A small sound classifier, trained from scratch: depths [4, 8, 4], batches of 128.
Rows from block 3 of a small sound classifier, named by matrix and row number. Rows with one number within an expert belong to one neuron, the router's apart. Each number is 128 + 24 x the weight over its row's rms, rounded and kept within 0 to 255. All counts start at 0.
Before each expert's rows are labels from the 100 clips, of 14976, where the router gives the expert most weight on average: "strongest on" is what is common among them. Only what is clearly more common there than usual is listed. The data: synthesized solo parts of chorales (CocoChorales). In brackets: how many of the 100.
# router: router (model.blocks.3.mlp.router.weight, 8x96, trained with AdamW), inputs 0-95
# up: expert up (model.blocks.3.mlp.up, 8x192x96), inputs 0-95
# down: expert down (model.blocks.3.mlp.down, 8x96x192, transposed), outputs 0-95

# expert 6
strongest on: violin (100); note E5 (81); note D#5 (48)
router.6 [133 117 144  96 151 159 128 130 148 149 119 134 137 125 157 154 112 142 109 144 101 148 131 135 119 133 121 176  82  98 154  74 120 103  93 120 162 123  86 115 167 112  70 181 119 114 104 118 142 115 124  88 143 101  84  96 116 119 157 138 116 112  96 126 138 114 155  78 153 134 126 128 144 126 102 125  88 116 128 114 152 129 126  90 145 157 144 176 158 125 135 149 155 160 120 142]
up.2 [113  88 123 165 125 147 115 144 119 115 133 134 134  97 102 122 108  64 125 151 162 146  89  86 125 120 113 158 133  98 163 137 124 133 129 184 109 110 112 142 122 157 103 102 113 143 134 194  93 145 147 130 133 125 115 123 128 140 145 116 125 123 168 141 119  75 121 141  98 176 143 125 136 161 105 138 105 150 161 127 146 114 111 146 167 112 114 168 153 147  74 108 116 126 114 148]
down.2 [110 142 102 116 128 132 133  96 146  88  83 108 154 105 132 174 109 104  84 103 128 114 131 149 109 190 125 141 108 142 119 125 125 139 161 159 155 160 142 117 139 123 136 171 157 142 118  79 111 167 136 132 187 120 160 106 108 121 159 109  82  93 100 121 156 171 114 109 123 142 121 151 121 139 116 108 126 129 102 126 142 125 119 110  95 150 119 185 136 138 104 124 156 135 112 112]
up.3 [154 176 116 107 154 129 135  99 125 102 118 133 147 161 122 156 118 146 132 143 147 152  79 130 142 122 116  97 112 145 155 122 119 124 110 121 165 102 116 144 110 118 134 115 147 161 158 144  94  81 142  74 120 133 182 171 117 127 136 104  81  95 159 109 132  99 132 138 167 146 140 171 147 130 180 137 161 115 125  86  98 112 134 131 102  81  98 130 107 122 113 127 103 144 131 116]
down.3 [124 118  91 116 152 130 108 138  89 128 140 109 135 135 147  93 130 105  98  97 148 106  90 110 152 143 155 100 139 149 135 118 174 142 165 142 171 163 162 109  78 125 135  67 108 141  96 143 101 109  88 111 100 116 118 159 103 109 137 135 156 163 136 128 112 140 121 166 123 148 125 144  88 158 128 177 115 174 137 121 126 150 143 138 154 144  93 109 128 109 141 152 148 120  89 128]
up.4 [128 164 103 113 144 124 103 139 184 119 141 168  96 148 108 118 133 131 105 158 135 109 150 144  89 138 162 117  81  87 145 116 133 104 131 150 130 125 115 152 115 157 134 117 141 166 123  76 154 128 160 146 109 141 134 153  97 104 158 129 104 110 106 126 161 122 128 141 164 140 128 154 116 143 106 163 162 141  96 115 142  96  97 132  93 124 116  75 172 152 100  91 149  88 129 135]
down.4 [121  80 156  95 139 112  90 138 129 155 156 120 123 126 132 156 138 132 146 128  97 162 122 113 122 128 120 151 176 166 130 118  82 160  75 131 158 122 111 125  90 114 106 114 126 182 141 164 148 150 134 138 178  95 132  91 116 140 130 104 147 125 181 138 116 167 120 127 135 115 149 101 100 114 146 158 144  99 127 131 126 108 138 130  88 114 168 120  85 131  92 113 128 115 123  89]

# expert 4
strongest on: trombone (76); note C4 (49); note C#4 (38); note B3 (37)
router.4 [139 129 171  97 135  86 180 152 116 148 153 121 145  87 156 164  53 108 129 156 166 101 102 104 116 142 116 116 124 119 111 145 124 136 113 110 107 131 127 108 128  92 108 104 163  97 121 133 118  89 107 146 134 136 142  83 129 148 121 109 123 107 113 123 108 146 117 137 131 116 152 132  75  84 132 139  98 153 113 112 106 118 115 150 123 174 156 135 154 144 177 125 132 103 154 155]
up.2 [ 98 122 133 116 123 148 119 106 131 140 103 139 123 109 108  89 135 134 111 158 114 131 174 112 123 130 124 158 149 101 108 104  78  80 151  99 178 122 177 187 120 146  74 158 143 152 137 117  85 128 112 135  97 144 127 102 120 119 155 153 117 112  91 124  87 187 102 159 129 109 118 132 139 143 114 115 123 136 150 149 129 132 113 126 173 153 132 133 150  91 135 147 139 102 124 162]
down.2 [137 183 127 112 169 101 155 117 115 117  81 115 161 103 156 102 148  65 161 137 144 116 141 124 142 140 151 117 140 128  92 135 139 114 120 132 120 110  98 119  85 127 128 105 118  92 130 135 146 175 146 171  83 162 129 105 130 130 139 150 153 143 130 122 116 136 110 123 129 144 121 163 103 154 143 148  80  77 123 148 134 160  75 124 147 110 153 102 111 134  88 120 149 143 123 156]
up.3 [163 147 143 153 123 118  90 122 112 145 147 122 135 136  67 141 139 121 104 135  88  79 100 128 141 132 152 135 181 125  83 126 163 159 124 151 130  96 173  90 107 111  94 150 103 130 139 129 164 111 158 112 113  78 142 120 147 135  86 129 142 116 137 144 134 108 122 159  86 109 155 143 181 124 126 112 121 127 125 104 120 194 131 145 134 131  91 111 126 144 118 121 126 142 158 137]
down.3 [102 139 130 134 130 139 183 143 138 106  83  93 134 135  82 143 109 117 114 125 127 161 177 128 104 107 174 104 138 140 130 123 135 172 144 160 128  85 116 152 109 136 116 155 125 126 173 156 113 158 154 131 129 161  68 132 160 147 143 128 116 123  83 132 183 108 120 124 101 134  90 171 139 137 107  97 109 119 107 135 129 148 125 121 121 146 117  99 102 108 143 133  95  96 156 116]
up.4 [110 121  78 128  90 129 143 158  85  97 119 132 105 120 171 140 133 142 102  98 138 138 175 110 131 158 124 135 148  96 126 114 128 112 111 129  90 125 121 175 137 143 110 134 142 121 158 146 154 102 101 160 142 144 133 101 150 122 121  96  91 146 125 124 135 123 138 141 127 147 132 140 143 144 119 125  79 106  97 129 114 113 129 138 124  96 171  93 171 107 111 197 192 120  92 150]
down.4 [131 135 144 125 111 143 149 163 120  86 147 107 132 125 193 168 129  82 133 104 126 147  95  75 117 124  89 157 128 133 121 163 150 124 149 131 138 104  96 119 124  73 162 129 155 101 127 125 136 141 164 119 115 130 144 164 154 106 120 124 139 154 130 109 124 132  94 165 146 164 106  88 136 110 156 141 117 125  81 125 104  91 128 129 137 120 140 153 108 166 158 171 102 129  96 109]

# expert 2
strongest on: horn (47)
router.2 [160 137 117 174 123  97 130 117 108 114 141 115  88 139 137  89 139  97 154 151  89 138  81 128 123 120  89 147 159 150 139 109 111 126 111 109 139 160 135 102 176 121 118 114 130 124 107 126 140 146 177 130 132 124 118 142 155 105 146 126 154  97 140 109 142 101 145 127 124 143  74 131 122 158 119 169 116 105 169 149 159 135 141 106  89 107  67 146 124 107 115  73 142 143 108  87]
up.0 [ 84  88 117 131 132 134 130 158 118 131 151  84 131 145 115 117 154 151 109 115 183 174 127 175 114 108 132 107 108 138 119 106  92 132 103 128 101 108 128 131 110 136 128 118 111 116 180 169 152  86 106 163 144 138 114 166 135 106 145 128  97 143 108 147  86 127 183 137 128 160 136 156 149 128 142 110 100  96 189  97 132 107 117 151 138  89 114 113 144 140 135 111 122 112 134 102]
down.0 [146 127 152 136 128 127 125 122 155 138 116 143 151 105 125 102 101 121 160  51 145 151 140 180  84 145 104 140 105 128 118 126 176 153 147 152 146 149 126 108  93 130 136 139 137 127 166 151  71 162 121 122 126 162 132 126 119  88  85 131 115 175 156 121 100 128 133  87 108 148 110 129 104  98 157  93 127 113 151 136 136  99 138 142 136 118 113 137 114  93 145 100  82 119 155 146]
up.1 [159 136 123  96 145 152 142 104 116 169 116 119 144 148 117 129 144  89 171 158  63 117 120 136 158 101 121 133 123  79 119 115 110  87 103 145 119 146 134 156 112 158 112 138 153 173 103 126 106 114  94  87 124 108 103  83 128 128 162 114 132 134 126 147 128 164 142 125 155 158 111 137 157 107 113 151 114 125 129 138 148 158 105 127 123  86 133 142 131 137 185 119  82 172 105 153]
down.1 [153 139 120 124 124 136 154 152 138 125 131 124 143 162 179 152 123  98 147 152  92 135 115  88 127 115 138 127 111 133 163 147 143 127 144  92 124 156  91 113 156  92  94 144 157 139 187 166 156 133 113  95 158 120 147 150 113 113 161 134 117  85 114 103 135 122 154 117  69 136 126 174 113 120 120 165 126  92 116 136 107 134 105  85 153 157 118  94 101 112  86 147 129 148 105 112]
up.2 [151 138 138 157 118  99 117 146  87 143 102 114 141 127  98 125 118 126  83 116 146 126 142  81 158 118 123 130 171 112 150 127 145 117 191 154 158  91 142 116 146 137 146 149 112 128 124 171 101  89 136 123 102  99 126 160 123  99 153 131  98 104 125 157 119  98 127 144 114 138 147 102 140 117 114  95  66 154 153 128 126 145 121 157 130 146  84 140 152 145 131  90 188 134 159 143]
down.2 [196 144 153 109  83 136  96 124 156  99 123 116 152 179 121 135 119 156 143 135 131 147 117 168 111 101 142 125 168 121 147 131  86 116 120 149  96 162 154 189 111 132 141 131  89 113 129  72 126 167 101 116  93 120 139 160 129 143 138 157  93 121  99 110 111 100 110 166 104 129 155 175 115 117 136  89 132 125 131  91 125 131 131 125 122 133 102 133 120 151 107 118 135 121 144 116]

# expert 3
strongest on: oboe (95); note A#4 (43); note D5 (37)
router.3 [115 133 130 105  98 118 136 106 129 126 131 128 194 120 135 108  88  93 113 103 113 123 117 141 115 145 158  88 125 137 130 115  85 129 121 144 118 100 118 151 116 167 110 170 110 127  87 162  75 114  95 113 105  97 110 120 132  78 153 176 124 145 174 144 110  91 109 127  90 104 113 135 113 130 136 124 114 144 114 118 110  87 109 169 111 170 147 151 158 125 161 135 149 141 157 125]
up.9 [126 139 126 135 138  67 162 135 113 143 105 152 122 148  98 144  99 139 149  91 127  91 187 104 152  86 138 114 122 108 140 144 147 158  97 143 167 161 117 122 116 136 107 151  77 104 149 125 117 163 134 141 147 160 146 159 118 160 153 103 101 123  86  94 149 102 125 127 126 156 112 116 116 114 150 132 150 148 176 104 163  87 142 105  94 120 120 114 103 128 102 112 102 138 152 128]
down.9 [109 134  93 136 109 121 125 120  71 100 129 103 121 133 161 128 138 156 147 172  95 123 123 114 102 131 112 131  99 142 153 139  98 172 136 118  94 143 144 155 152 178 117 135 104 176 115 135 164 153 129 147  88 117 153 113 118 148 131 143  89 147 100  76 140 138 148 114 149 131 165  98 135 124  92 116 122 118 110 114 149 107 128 141 153 164 186 155 154 127  75 113 121 103 131 134]
up.10 [153 138 123 138  97 112 100 163  86 109  90 122 127 119 176  97 134 115 109 159 159 156 148 119 126 128 132 123 102 146 141 127 184 105  82 142 138 127 145  90 128 105  99 132 158 104  99 123 185 137 110 154 184 125 127 144 145 123 127 178 130 105 135  89 121 160 113 154 151 129  89 122 101 138 131 121 120 141 120 166 156 150 143 138 160 146  91 117  89 118 115 111 119 143 134  86]
down.10 [164  95 164  69 157 141 135 134 130 109 121 115 114  92 140 143 110 104  95 132 126 121 119 108 133 142 162 152 133  93 144 142 169 103 143  78 113 139 133 123 106  97 124 110 111 119 139 106 132  84  94 112 115 113  96 138 125 151 150 117 117 103 134 147 130 186 142 171 110 118 166 100 153  90 160 121 163 125  97 115 140 114 166 157 151 128 123 129 132 149 178 154 172 111 108 128]
up.11 [108 123 138 131 101 133 135  97 105 135 128 143 145 122 129 146 140 118 138 108 113 127 158 127 132 154 125 162 156 161 146 102 130 145 147  95  88 172 136 125 125 125 167 138 131 113 134 129 141  83  81 160 129 186 116 109 206 118 134 155 111 117 165 108  93 141  89 148 127 156 148 106 112  97  87 111  81 124 145 101 146 156 107  86 124 118 135 114 136 114 158 111 107 153  90 144]
down.11 [126 127 116 129 158 122 189 141 154 130 129  83 151 126 144 128 124 113 169 170 135 129 139 140 145  84 121 139 116 102  96 129 164  56 133 129 167  99 123 145 124  98 102 178 128 125 105  91  89 145 128 137 150 115 133 115 118  82 161 150 111  93 138 125 117 133 156 131  77 131 133 120 105 132 131  90 136 150 138  94 108 155 162 124 144 141 112 141 117 172 159 103 117 128 136 157]

# expert 0
strongest on: flute (68)
router.0 [ 92 115 104 107 158 137  86 167 102 137 144 116 101 139 140 143 165 144 132 148 170 133 118 152 137 184 150 134 146 152 130 125 143 100 101  91  98 140 140 103 124  64 120  80 134 155 139 101 144 126 147 131  98 163 111  89 130 161 159 144 129 137  96 135 122 124 146 118 174 126 107  79 156 110 142 167 145 155 139 159 121 157 138 135 124 151 127 112 114 132 131 138 166 175 126 125]
up.2 [129  87 126 127 123 159 132 149 121 144 113 113 142 107 152 116 112 106 130 123 142 147 147 119  75 133 150 134 122 106 138 123 145 138 141 156 153 137 112 107 152 133 114 181 109 127 105  80 130  84  89 163 162 107 128 106  96 109 142 111 103 177 128 149 186 124 153  98 110 154  98 122 189 119 108 137 174 104  95 142 132  85 109 161 123 111 160 159 122 145 143 145 130 137 116  98]
down.2 [ 81 131 150 126 120 106 114  84 126 125 122 156 149 148 166 127 127 137 118 133 178 123 123 170  71  83 100 109 127 122 133  94 164 131 120  91 152 137 131  73 157  95 117 187 123 133 173 161  93  78 118 125 148 136 112 129 121 126 142 104 148 127 137 163 130 106 109 104 147 168 100 140 142 118 120 132 146 117 117 118 111 119 147 127 133 163 149 168 103 135  99 132 126 151 157 138]
up.3 [ 97 153 175 171 166  79 168 117 113 116 137 122  98 144 111 146 108 121 102 125 157 107 124 108  97 147 162 115  99 132 125 136 115 136  98 140 135 128 120 140 113 107 107 102 109 140 115 138 141 141 150 107 117 124 161 156  85 162 150 111 136 123 106 142 122 137 140 128 165  92 144 175 177 149 108 123 149  80 134  68 180 153 135 159 116 158  79 130 124 123 127 138 136 109 123 108]
down.3 [138 117 139 131 120 133 130 150 172 186 120  95 178 115 102 165  96 152 149  90 145 133 118 145 162 104  87 112 161 154 132 140 107 130 119 117 125 140 142 152 129 125 167 140  97 123 123 142 137 111 143 133 127 141 146 105 139 113  96 143 111 111  82 141 140 103  85 145 127  89  97  98 142 137 121 144 111 140 136 106 101 139 124 143 105  48 148 132 181 158 139 102  92 141 112 152]
up.4 [124 108 119 143  62 119 134 156 177 120 144 171 106 142  75 137 169 127 156 100 148 149 149 106 148 144 138 138 141 172  99 117 109 116 134 174 147 125 140 113 151 114 125 125 122  93 126 179 123 111 116 111 114 134 110 177 149 130 142 152 151 114 107  75  93 126 121 126 105 139 113 117 119 140 106 133 168  90  97 152 129 154  99 114 128 115 126 133  80 168 114 138 116 119 107  96]
down.4 [140 111 130 117 161 143  51  91 170 102 150 115 144 153 136 124 124 127 113 136 130 183 136 111 120 139 168  96 142 128 130 115 111 157 119 150 112 129 141 144 150 135 106 141 143 113  91 133  78 153 128  91 138 129 128  84 127 136  84 129 145 113 151  93 122  92 126 124  96 153 112 160 172 128 128 126  90 139 143 139 107 148 118  61 143 109 157 166 138 159 156 129 134 110 116 128]

# expert 7
strongest on: violin (83); note B4 (36)
router.7 [134 129 110 138 139 115  77 119 149 151 143 137 104 137 143  90 154 186 159  95 162 115 135 128 100 129  95 123 119 156 150 152 131 135 116 140 115 126 145 138 128 150 132 132 132 108 177 126 198 126 138  88 127  99 126 129  93 118 121 125 117 136 109  87 124 134 129 154 117 106 155 136 119  94  82 132 120 134 104 135  75 125 140 122 155 140 108 148 134  88  69 128 175  94  99  88]
up.9 [142 150 109 161  97 114 100  99 142 144 139 140  98  99 127 141 130 145 146 145 119 128 101 126 107 138 102 103 148 114  85 107  99  58 133 158 150  89 141 157 128 141 154 110 118 112 130 147 105 166  93 124 157 167 161 128 153 122 105 157 130 127 149 146  98 123 115 115 126 179  99 117 148 135 128 163 171 123 137 128 160 141 131 135 126  93 154  86  86 132 169  83  91 120 134 135]
down.9 [111 151 148  93 128 118 112 103 142 147 162 123 149 137 130 107 149 155 119  84 138 157 104 146 104 103 115 171 154  94 142  98 110 129 112 101 146  78 105 101 100 121 139  67 121 125 143 158 103 158 125 103 149 121 140 133 159  84 174 143 138 117 156 123 121 167  98 175 146  74 130 127 114 114 171 130 147 121 121  93 152 119 165 113 137 141 138 135 145 146 148 132 122  91 130 158]
up.10 [140 112 138  84 143 101 143 111 141  91 111 137 152  83 163 120  90 141 154 150 127  79 161 109 138  77 110 120 140 110 106 105 142 146 146 154 115  85  98  97 108  89 162 134  96  93 138 145 109 160 110 124 110 127 123 130 181 179 112 110 168 148 102 114 131 120 117 119 129 134 156 113 139 123 132 170 143 135 148 116 151 140 130 160 138 134 101 160 137 156 121 137 100 142 103 174]
down.10 [ 88 123 126  87 115 132  94 154 158 130 110 145  99 117 157 158 120 159 126 177 177 141 106 156 109 139 150 114 170 132 127  92 111  93 164 138 144  69 134 173 156 187  92 143 104 114 128 153 126 122 137 132  96 156 142 135  85 142 144 124 144 109 137 106 135  87 135 118 121 129  94 133 115 139 102 117  66 111 139 132 136 150 139 142 127 121 146 136 115 127  88 111 112 142 150 117]
up.11 [139  84 151 127  84 118 146 128 109 139  72 101  79 160 119 164 100 117 123 124 164 107 140 133 121 144 106 112 137 131 163 160 190 119 131 141 108 118 145 138 110 143 144 110 164 133 141 110 101 155 126 118 111  94 125 129 133 120  81 176 103 149  88  87  91 162 153 107 152 167 136 141 130 136 147 153 142 129 149 118 101 140 120 133 136  95 109 115 117 185 148 122 133 154 133 117]
down.11 [135 137 162 153  76 138 114 133 160  99  88 137 122 149 125 126 122 167 115 116 102 150 118 118 128 134 119 132 119 155 118 113  82 120 125 117 115 124 133  88 128 140 155 140 127 119 113 122 113 110 176 123 146 142 175 112 144  95 174  92 158 143 153 121 114 116 133 101 166 107 123 163 150  79 126 114 145 113 138  90 107 184 140 154 141 134 157 154  89  81 149 156 146  84 152 103]

# expert 1
strongest on: violin (69); note G5 (36); note A5 (34)
router.1 [144 126 130  96  44 112 150 141 153 121 114 142 129 161  92 108 157  95 142 102 144 130 131 160 110 112 173  98 132 112 100 136  72 113 135 119 113  97 139 153 100 135 173 106  93 127 127 144  90 122 158 154 136 156 114 163 106 128  86 141 131 150  95 129 114 120 124 152 148  93 162 117 122 123 138  88 113 120 128 123  89 138 127 127 138 109  91 143 138  89  88 110 136 128 157 138]
up.9 [125 146 163 147 128 129 138 135 124 125 129 136  89 135 148 114 133 144  92  85 145 130  94 132 154 161 144 140 166 132 101  98 152 162 115 117 129 127  95 107 116  92 109 108 123 138  62 137 156  92 112 122 131 138 159 147 106 141 140 140 108 103 175 170 184 129 130 125 134 131 175  92 147 137 180 122 122 110 136 130 137 136 131  70 103 137 112  71 141 102 105 149 149 111 131 111]
down.9 [118 117 169 134 108 148  91 154 138 136 124 104 144 169  88 103 118 141 173  89 117 140  81 149 123 170 123  98 147 106 178 133 121 133 151 130 169 139 122 120 147 106  95 152 148 105 187 153 117 132 139 126 137 119 143 129 120  88 161 135 130 151 155  95  93  93 131 121 142 106  89 121 134 139 147 135 138 165 122 125 100 133 118 129 100 141 111  89 166  93 167  93 130 103 119 146]
up.10 [137 137  96 124 133 140 108 108 170 134 125 148 126  98 115 133 113 133 108 174  82 115 127 137 135 149 104 108 127 161  93  95 125 140 101 158 153 139 183 134 109 126 154 136 105 193  83 105 112 136 142 105 122 144 129 153 127 170 137 131 152 159 104 132 140  97 150 107 102 117 121 144 145 131 114 141 132 169 130 148 129  85  71 125 105 108 182 137  87 140 116 121  99 124 173 117]
down.10 [152 122  91 127 162  81 165  91 133 127 133 137 103 133 161 142 116 157 115 134 143  82 141  90 151 133 147 133 101 112 156 127 100  98 132 131 143  74 137 166 171 104 133 104 115 151 121 125 132  93  87 158  93 118 104 114 116 130 128 101 187 175  95 110 104 127 150 129 132 106 103 159 149 108 120 143 150 142 138  95 131 136 138 111 136 105 158 121 136 128 172 132 153 173 149 127]
up.11 [135 132 130  88 161 122 120 126 102 147 111 158 140  93 138 181 115 126 124 143 144 122 122 157 130 148 121 119 148 121 151 137 148  85 144  99 132 139 127 122 176  95 106 100 162  95 138 104 135 146 110 115 141 137 124 154 142  93 135 103 126 140 157 124  75  97  41 102 154 120 165 124 157 109 105  93 149 138 151 131 102 142  86 140 113 112 126 168 130 155  94 160 132 111 151 130]
down.11 [148 171 148 135 125 134 152 124 123 149 148 118 113  74 115 151 160 119 127 145 101  98 160 140 146 112 133 131 179 136 107 128 142 154 102 131 142 143 106 105 145 142 122  87 155 137 137 129  88 101  76  84 105 154 103 134 121 111 145 110 110 110 183 144 132 142 145 104 132 180 156  87 111  91 161 116 152 125  96  95 114 127 122 130  94 149 128 167 151  85 130 145 113 109 153 109]

# expert 5
strongest on: cello (93); note A#3 (79); note B3 (61); note G#3 (42)
router.5 [129  99 143  99 142 148 124 122 128 182  84 114 127 107  87 143  80 151 136 149 161 146 182  88 146 119 176 101 122 161 110 123 158 106 108  86 113 124 129 148 143 148 111 135 161 138 135 126  82 118  89 127 139 155 113 159 143 145 136 129 113 154 163 145 139 138  92  97 144 115 118 122 144 149 135 112 128 127 101 111 146 109 132 150 129  99  81 111 134 142 112 178 118  70 136 135]
up.9 [ 96 178 124 130 163 159 116 100 103 160 127 167 164 112 147 116 138 135 110 149 147  86 101 103 106 109 140 101 136 132 131 119 114 174 115 129 127 130 151 111 151 100 106 184 146 137 112  78 156 105  96 118 129 112  95 142  93 113 107 170 133 138 121 170  66 105 134  90 128 133 134 154 139 111 184 124 164 126 110 117 141 104 135 105 151 159 107 146 132 145 144 129 117 142 120 129]
down.9 [122 145 119 150 138 109 100 101 140 122  78 115 140  84 188 114 128 175  92  77 121 125 169 128 155 143 100 134 146  96 154 134 160 121 157 128 124 106 136  97 117 178 132 165  96 133 136 131 120 123 151 157 105  91 147 135 125 147 127 175  87 117 157 113 147 107 132 142 135  99 105 141 163  96 131 104 158 111  99 110 103 108 135 172 110 129 136 148 141 122 113 143 152 103 146 142]
up.10 [119 121 104 161 143 131 123 133 119 167 150 102 100  88 129 137 111  90 133 115 158  75 165 105 124 103 150 131 148 114 153  97 139 164  97 175 114 120 130 148 153 144 126 139 137 101 174 118 130 151  97  97 118 142  95 141 138  82 145  79 173  66 191 150 134 107 140 153 122 130 110 135 137 114 117 125 124 146 167 100 129 143  93 122 115 114 127 122 121 155 139 141 128 133 159 124]
down.10 [155 126 132  84 119 131  85 108 145 136 131 109 125 125 103  80 123 114 132 163 101 135 121 144 138 156  89 123 143 137  76 140 111 125 131  96  92 156 111  96 121 130  90 112 131 161 107 143 183 178 162 133 134 108 119 126 181 130 118 186 143 131 108 102 127 138 147 118 151 127 116 118  84 122 116 122 126 140 131 167 127 150 125 110 177  87 130 127  95 146 103 155 152 147 126 167]
up.11 [159 117 149 127 122  87 159 143 142 138  67 126  96 166 111 159 131 134 150 163 117 142 144 127 116 128  91 117 164 132 130 125 142 151 142 121 145 115  93 107 133 118 101  90 125 135 196 142 122 108 118 117 129  94 125 140 150 160 120 102 114  87 148 149 130 171 148 116  69  98 116 100 138  84 174 121 156 154 125 141 136 128 167 110 133 132  89 112 161 100 132 117 120 123 160 119]
down.11 [130  83  93 163 102 109 122 150 132 111 128  94 141 184 117 123 122 164 141 113  98 161 129 129 131 172 102 109 147 115 143 118  88 165 150 178 110 155 147 111 114 128 119  92 149 111 126 139 113 139 148 127 123 129  99 138 164 118 145 104 116 129 103  66 129 193 157 134 147 141  95 122 117 119 150 171 114 121 156 133 116 106 131 137 100 143 140 115 138 106 108 154 125 165 113  79]