From a checkpoint of a small sound classifier: moe top_k.
Rows from block 8 of a small sound classifier, named by matrix and row number. Rows with one number belong to one neuron. Each number is 128 + 32 x the weight over its row's rms, rounded and kept within 0 to 255. All counts start at 0. Numbers have three digits each.
Before each neuron's rows are labels from the 100 clips, of 14976, where the neuron reaches its highest value: "top examples" is what is common among them. Only what is clearly more common there than usual is listed. The data: synthesized solo parts of chorales (CocoChorales). In brackets: how many of the 100, against the usual share in percent.
# fc1: MLP up (model.blocks.8.mlp.fc1.weight, 768x192), inputs 128-191
# fc2: MLP down (model.blocks.8.mlp.fc2.weight, 192x768, transposed), outputs 128-191

top examples: saxophone (75 vs 1.6); note F4 (28 vs 9); note G4 (27 vs 7.3); note G#4 (26 vs 9.4)
fc1.700:158102145167124152139152137117119155122179163189140150145144142206146142116142102075091131105188120114083161152145124127102070159117121132132140107122141124140127126123127104100147138139168093
fc2.700:109080096137116150092133115115194169142079084115100126109143203073163115131172104115082165121115174117093129094082203174072097083039095117119096155091097191110089133153154137089145114128125138

top examples: trombone (44 vs 7.3); note D5 (34 vs 8.4); trumpet (25 vs 8.5)
fc1.128:137144149120171135129142182135087169121178112128133104086138061091121087150104086154131101056135117119131139164117166082115152116097117102126141155090127109117136139109136130163108141122102175
fc2.128:054121091119087139136116163144089148144148165102168042106126112119079128058174100162133119124156141060141106095067135074166098169149113122105102154119122145148131183131156153123076095150150129

top examples: saxophone (82 vs 1.6); note G#4 (38 vs 9.4); note A4 (36 vs 8.7); note G4 (26 vs 7.3)
fc1.749:139097169044162157120129159191101174147125109160162100165099048077075117125113060116077135095142132148114141105125131159156126122096143120190144138126145142193121119133184087084108132117127135
fc2.749:131156141093126129096131116102100145063106104122121153147072093075120152135082124141108083126143083141110130092117152155131123060114195190123122116177114099134074109119136113126200139184138144

top examples: trombone (100 vs 7.3); note D#4 (73 vs 10.6); note F4 (50 vs 9); note E4 (35 vs 8.6)
fc1.270:179111151164135122083099117148125150132116098167117140112136146184138142051126156135148102092128142096138145188146115104102141115156175126172144129109055106174164128188108110105166163121108129
fc2.270:088165127117138120162132126171160099160135076154064115128166068142151097131113138119165066112174210150110112167099121110164170077098170137155092095150117153128154170131148123103152113164180169

top examples: saxophone (78 vs 1.6); note G#4 (33 vs 9.4); note G4 (27 vs 7.3)
fc1.5:185128127131141136082116139166086128123170075130089173083121060063108126104168094083077120084119061150137119119085088116135122126105175235127092166115098129134103144147114147094140179115123183
fc2.5:151156121124091143118163130193119092063092101089143129118132183160070121125115179100203120106076069159144129160102120180156161122062113194108172082175169129123112108175188158143179149121151136

top examples: trombone (100 vs 7.3); note E4 (63 vs 8.6); note D#4 (56 vs 10.6); note D4 (45 vs 12.7)
fc1.644:136130168112134117140061113130139153100188141068119108137146151166117128060152173054160143089117158163167118141135091088152113114163141078173136117102122103092130141181148147068155151107147183
fc2.644:121123078200112104097151068056124171096085219149138105173120180158141124126163127116141148130080146123076143184132139121149129136117110114147135089126103071105205182130118200120135102118148112

top examples: bassoon (89 vs 8.3); note D3 (31 vs 2.4)
fc1.302:138065161040123115166074159159071078144083175122112174141159124175123104134098117111148144150136155139209141110071165154247118130133156097152162104157099127131106112111113137112171169094149128
fc2.302:115211162140085158053085124078153113112163128131126181169054158208143107120117156116164132137156218117108141150055076109050107161143159150140096123151139145094117115133180102164131081123115107

top examples: trombone (54 vs 7.3); note D4 (48 vs 12.7); trumpet (46 vs 8.5); note D#5 (32 vs 8.9)
fc1.120:118119163095115116198115094124156111124138132102140057117152089121134132179074104132179142117165138152079144095137132087169129103110146099123081137097116216124157095084091149145101100116147111
fc2.120:159085090136095187101124118113085097153157142098153078156124136116127106116120145156128169138145084080093105189144150120101121106233125136178130132107074146124099148182065143084157134092087154

top examples: bassoon (33 vs 8.3); oboe (30 vs 7.5)
fc1.612:198109136172075149117114114081122070067138139097158168030141121119126107155184081163185081112095142093172086147131090100153119131121180111156122146100145133133135095141139123181140111136161113
fc2.612:153137154107101132105111170112053078122134133153156133126125178087111068141135059118099120133132148138097098172144190129178147148119152119147121102145077153124132140133159102149101168124131079

top examples: trombone (80 vs 7.3); note F4 (62 vs 9); note D#4 (48 vs 10.6); note D4 (35 vs 12.7)
fc1.114:139059131098104135134131069155184083102115100129129115123137168071144104162141100168123089138142187137164105150131121146111135173143104161098105201168101145159158205160128068082174129124155128
fc2.114:120128148135071216123130112116167112138050084125131140039103157059129136148097144130113151064123144137145103153130147135154119083108137094128129171138100174095121091098149212133126139080112097

top examples: saxophone (61 vs 1.6); violin (35 vs 13.8); note A4 (30 vs 8.7); note G#4 (27 vs 9.4)
fc1.34:162082105152130141133153137188120120161118140133175136107145117076113103062068130151087122106047155144126106239141131180117103160163137145127119162147132095123117094130099099135154156134164131
fc2.34:028138130156091139143113154146146176108121174122151105117157199198088182109145141183154093153148149160119117163121105118162123172112180120130092153119082101124153100115147069137217153151131138

top examples: bassoon (96 vs 8.3); note A3 (33 vs 8.6); note C#4 (33 vs 12); note D3 (31 vs 2.4)
fc1.308:122098109151172114076136154129102152139192138105119149094150141094133121073134160131144168120123136141154135134157074152127083127136105174167105118108114121096132167120105184211148177074133120
fc2.308:135200121162105186133146096109139139165142170110101116092170066152152120134092145152102161192107161150077139135101119139148110142108129099125087151185178124124119156153116097143121092161076102

top examples: bassoon (40 vs 8.3)
fc1.125:121152150115138135148087146169157115065099108142067161122099106165077101098099088109148101168169110141126130135070144163100125120153111216114128047082146126148145076102091103156112134117094146
fc2.125:094145077180134148138167116204125118196092098108084122075113117145135087167119159116156126145160119108051114159107134107078157116107148104116156167080070125146097140073156136178069147133112108

top examples: saxophone (79 vs 1.6); note A#4 (38 vs 10.8); note A4 (31 vs 8.7); note B4 (31 vs 9.5)
fc1.707:085137109136114095106051180071119094203107120109089123153119154129125118129142132084137104120149131109094123182135136155166171088143192119130141095129172095140177055155123152122151126125063129
fc2.707:092210156111092075090124130095087113116130123135112091142075144101129142102127111109129164126108091129086114182106167137134117159094096098095119112156199105109120084162110174094090092132177196

top examples: trombone (100 vs 7.3); note D#4 (59 vs 10.6); note E4 (57 vs 8.6); note F4 (45 vs 9)
fc1.50:125118086119145088138121122132145122167106122148128093158119087153168154123127114078144191134097167133141117105124107045173120172111173092137102172104150079110149167077115100108116105106129143
fc2.50:113133138126125189091126076118165144087098127166132069153114131130084074147133155144109140107093038110096145158130117136067112109195156132177136128107072111065154169147106111095195120092139098

top examples: bassoon (72 vs 8.3)
fc1.631:162078083095076160119116133122119143146131051138133165088130186094135124114115077105172172174161084104100127169144088096130150118174175115070105105105131131162157127135136127099111088150149184
fc2.631:118125148167132143217053134155101179114108076115085147125114118171105111139128083084142131149100142137068089135104171085120106127094091121192168195138100169095177124100149066126138154133185176

top examples: saxophone (99 vs 1.6); note A4 (39 vs 8.7); note G#4 (37 vs 9.4); note G4 (30 vs 7.3)
fc1.751:169130168077161179092224144123128158137158112152146147091108112084154140116126137072056116097156103170092154163128152124143149124160208201104151149129149100114140115134120122078145157162124108
fc2.751:131128128095089149137111137153136173084157119073107136141160208136093115179128136188097130122104144168143131129167167181131135103120103116114163124130168096130133083158149117138165133161152142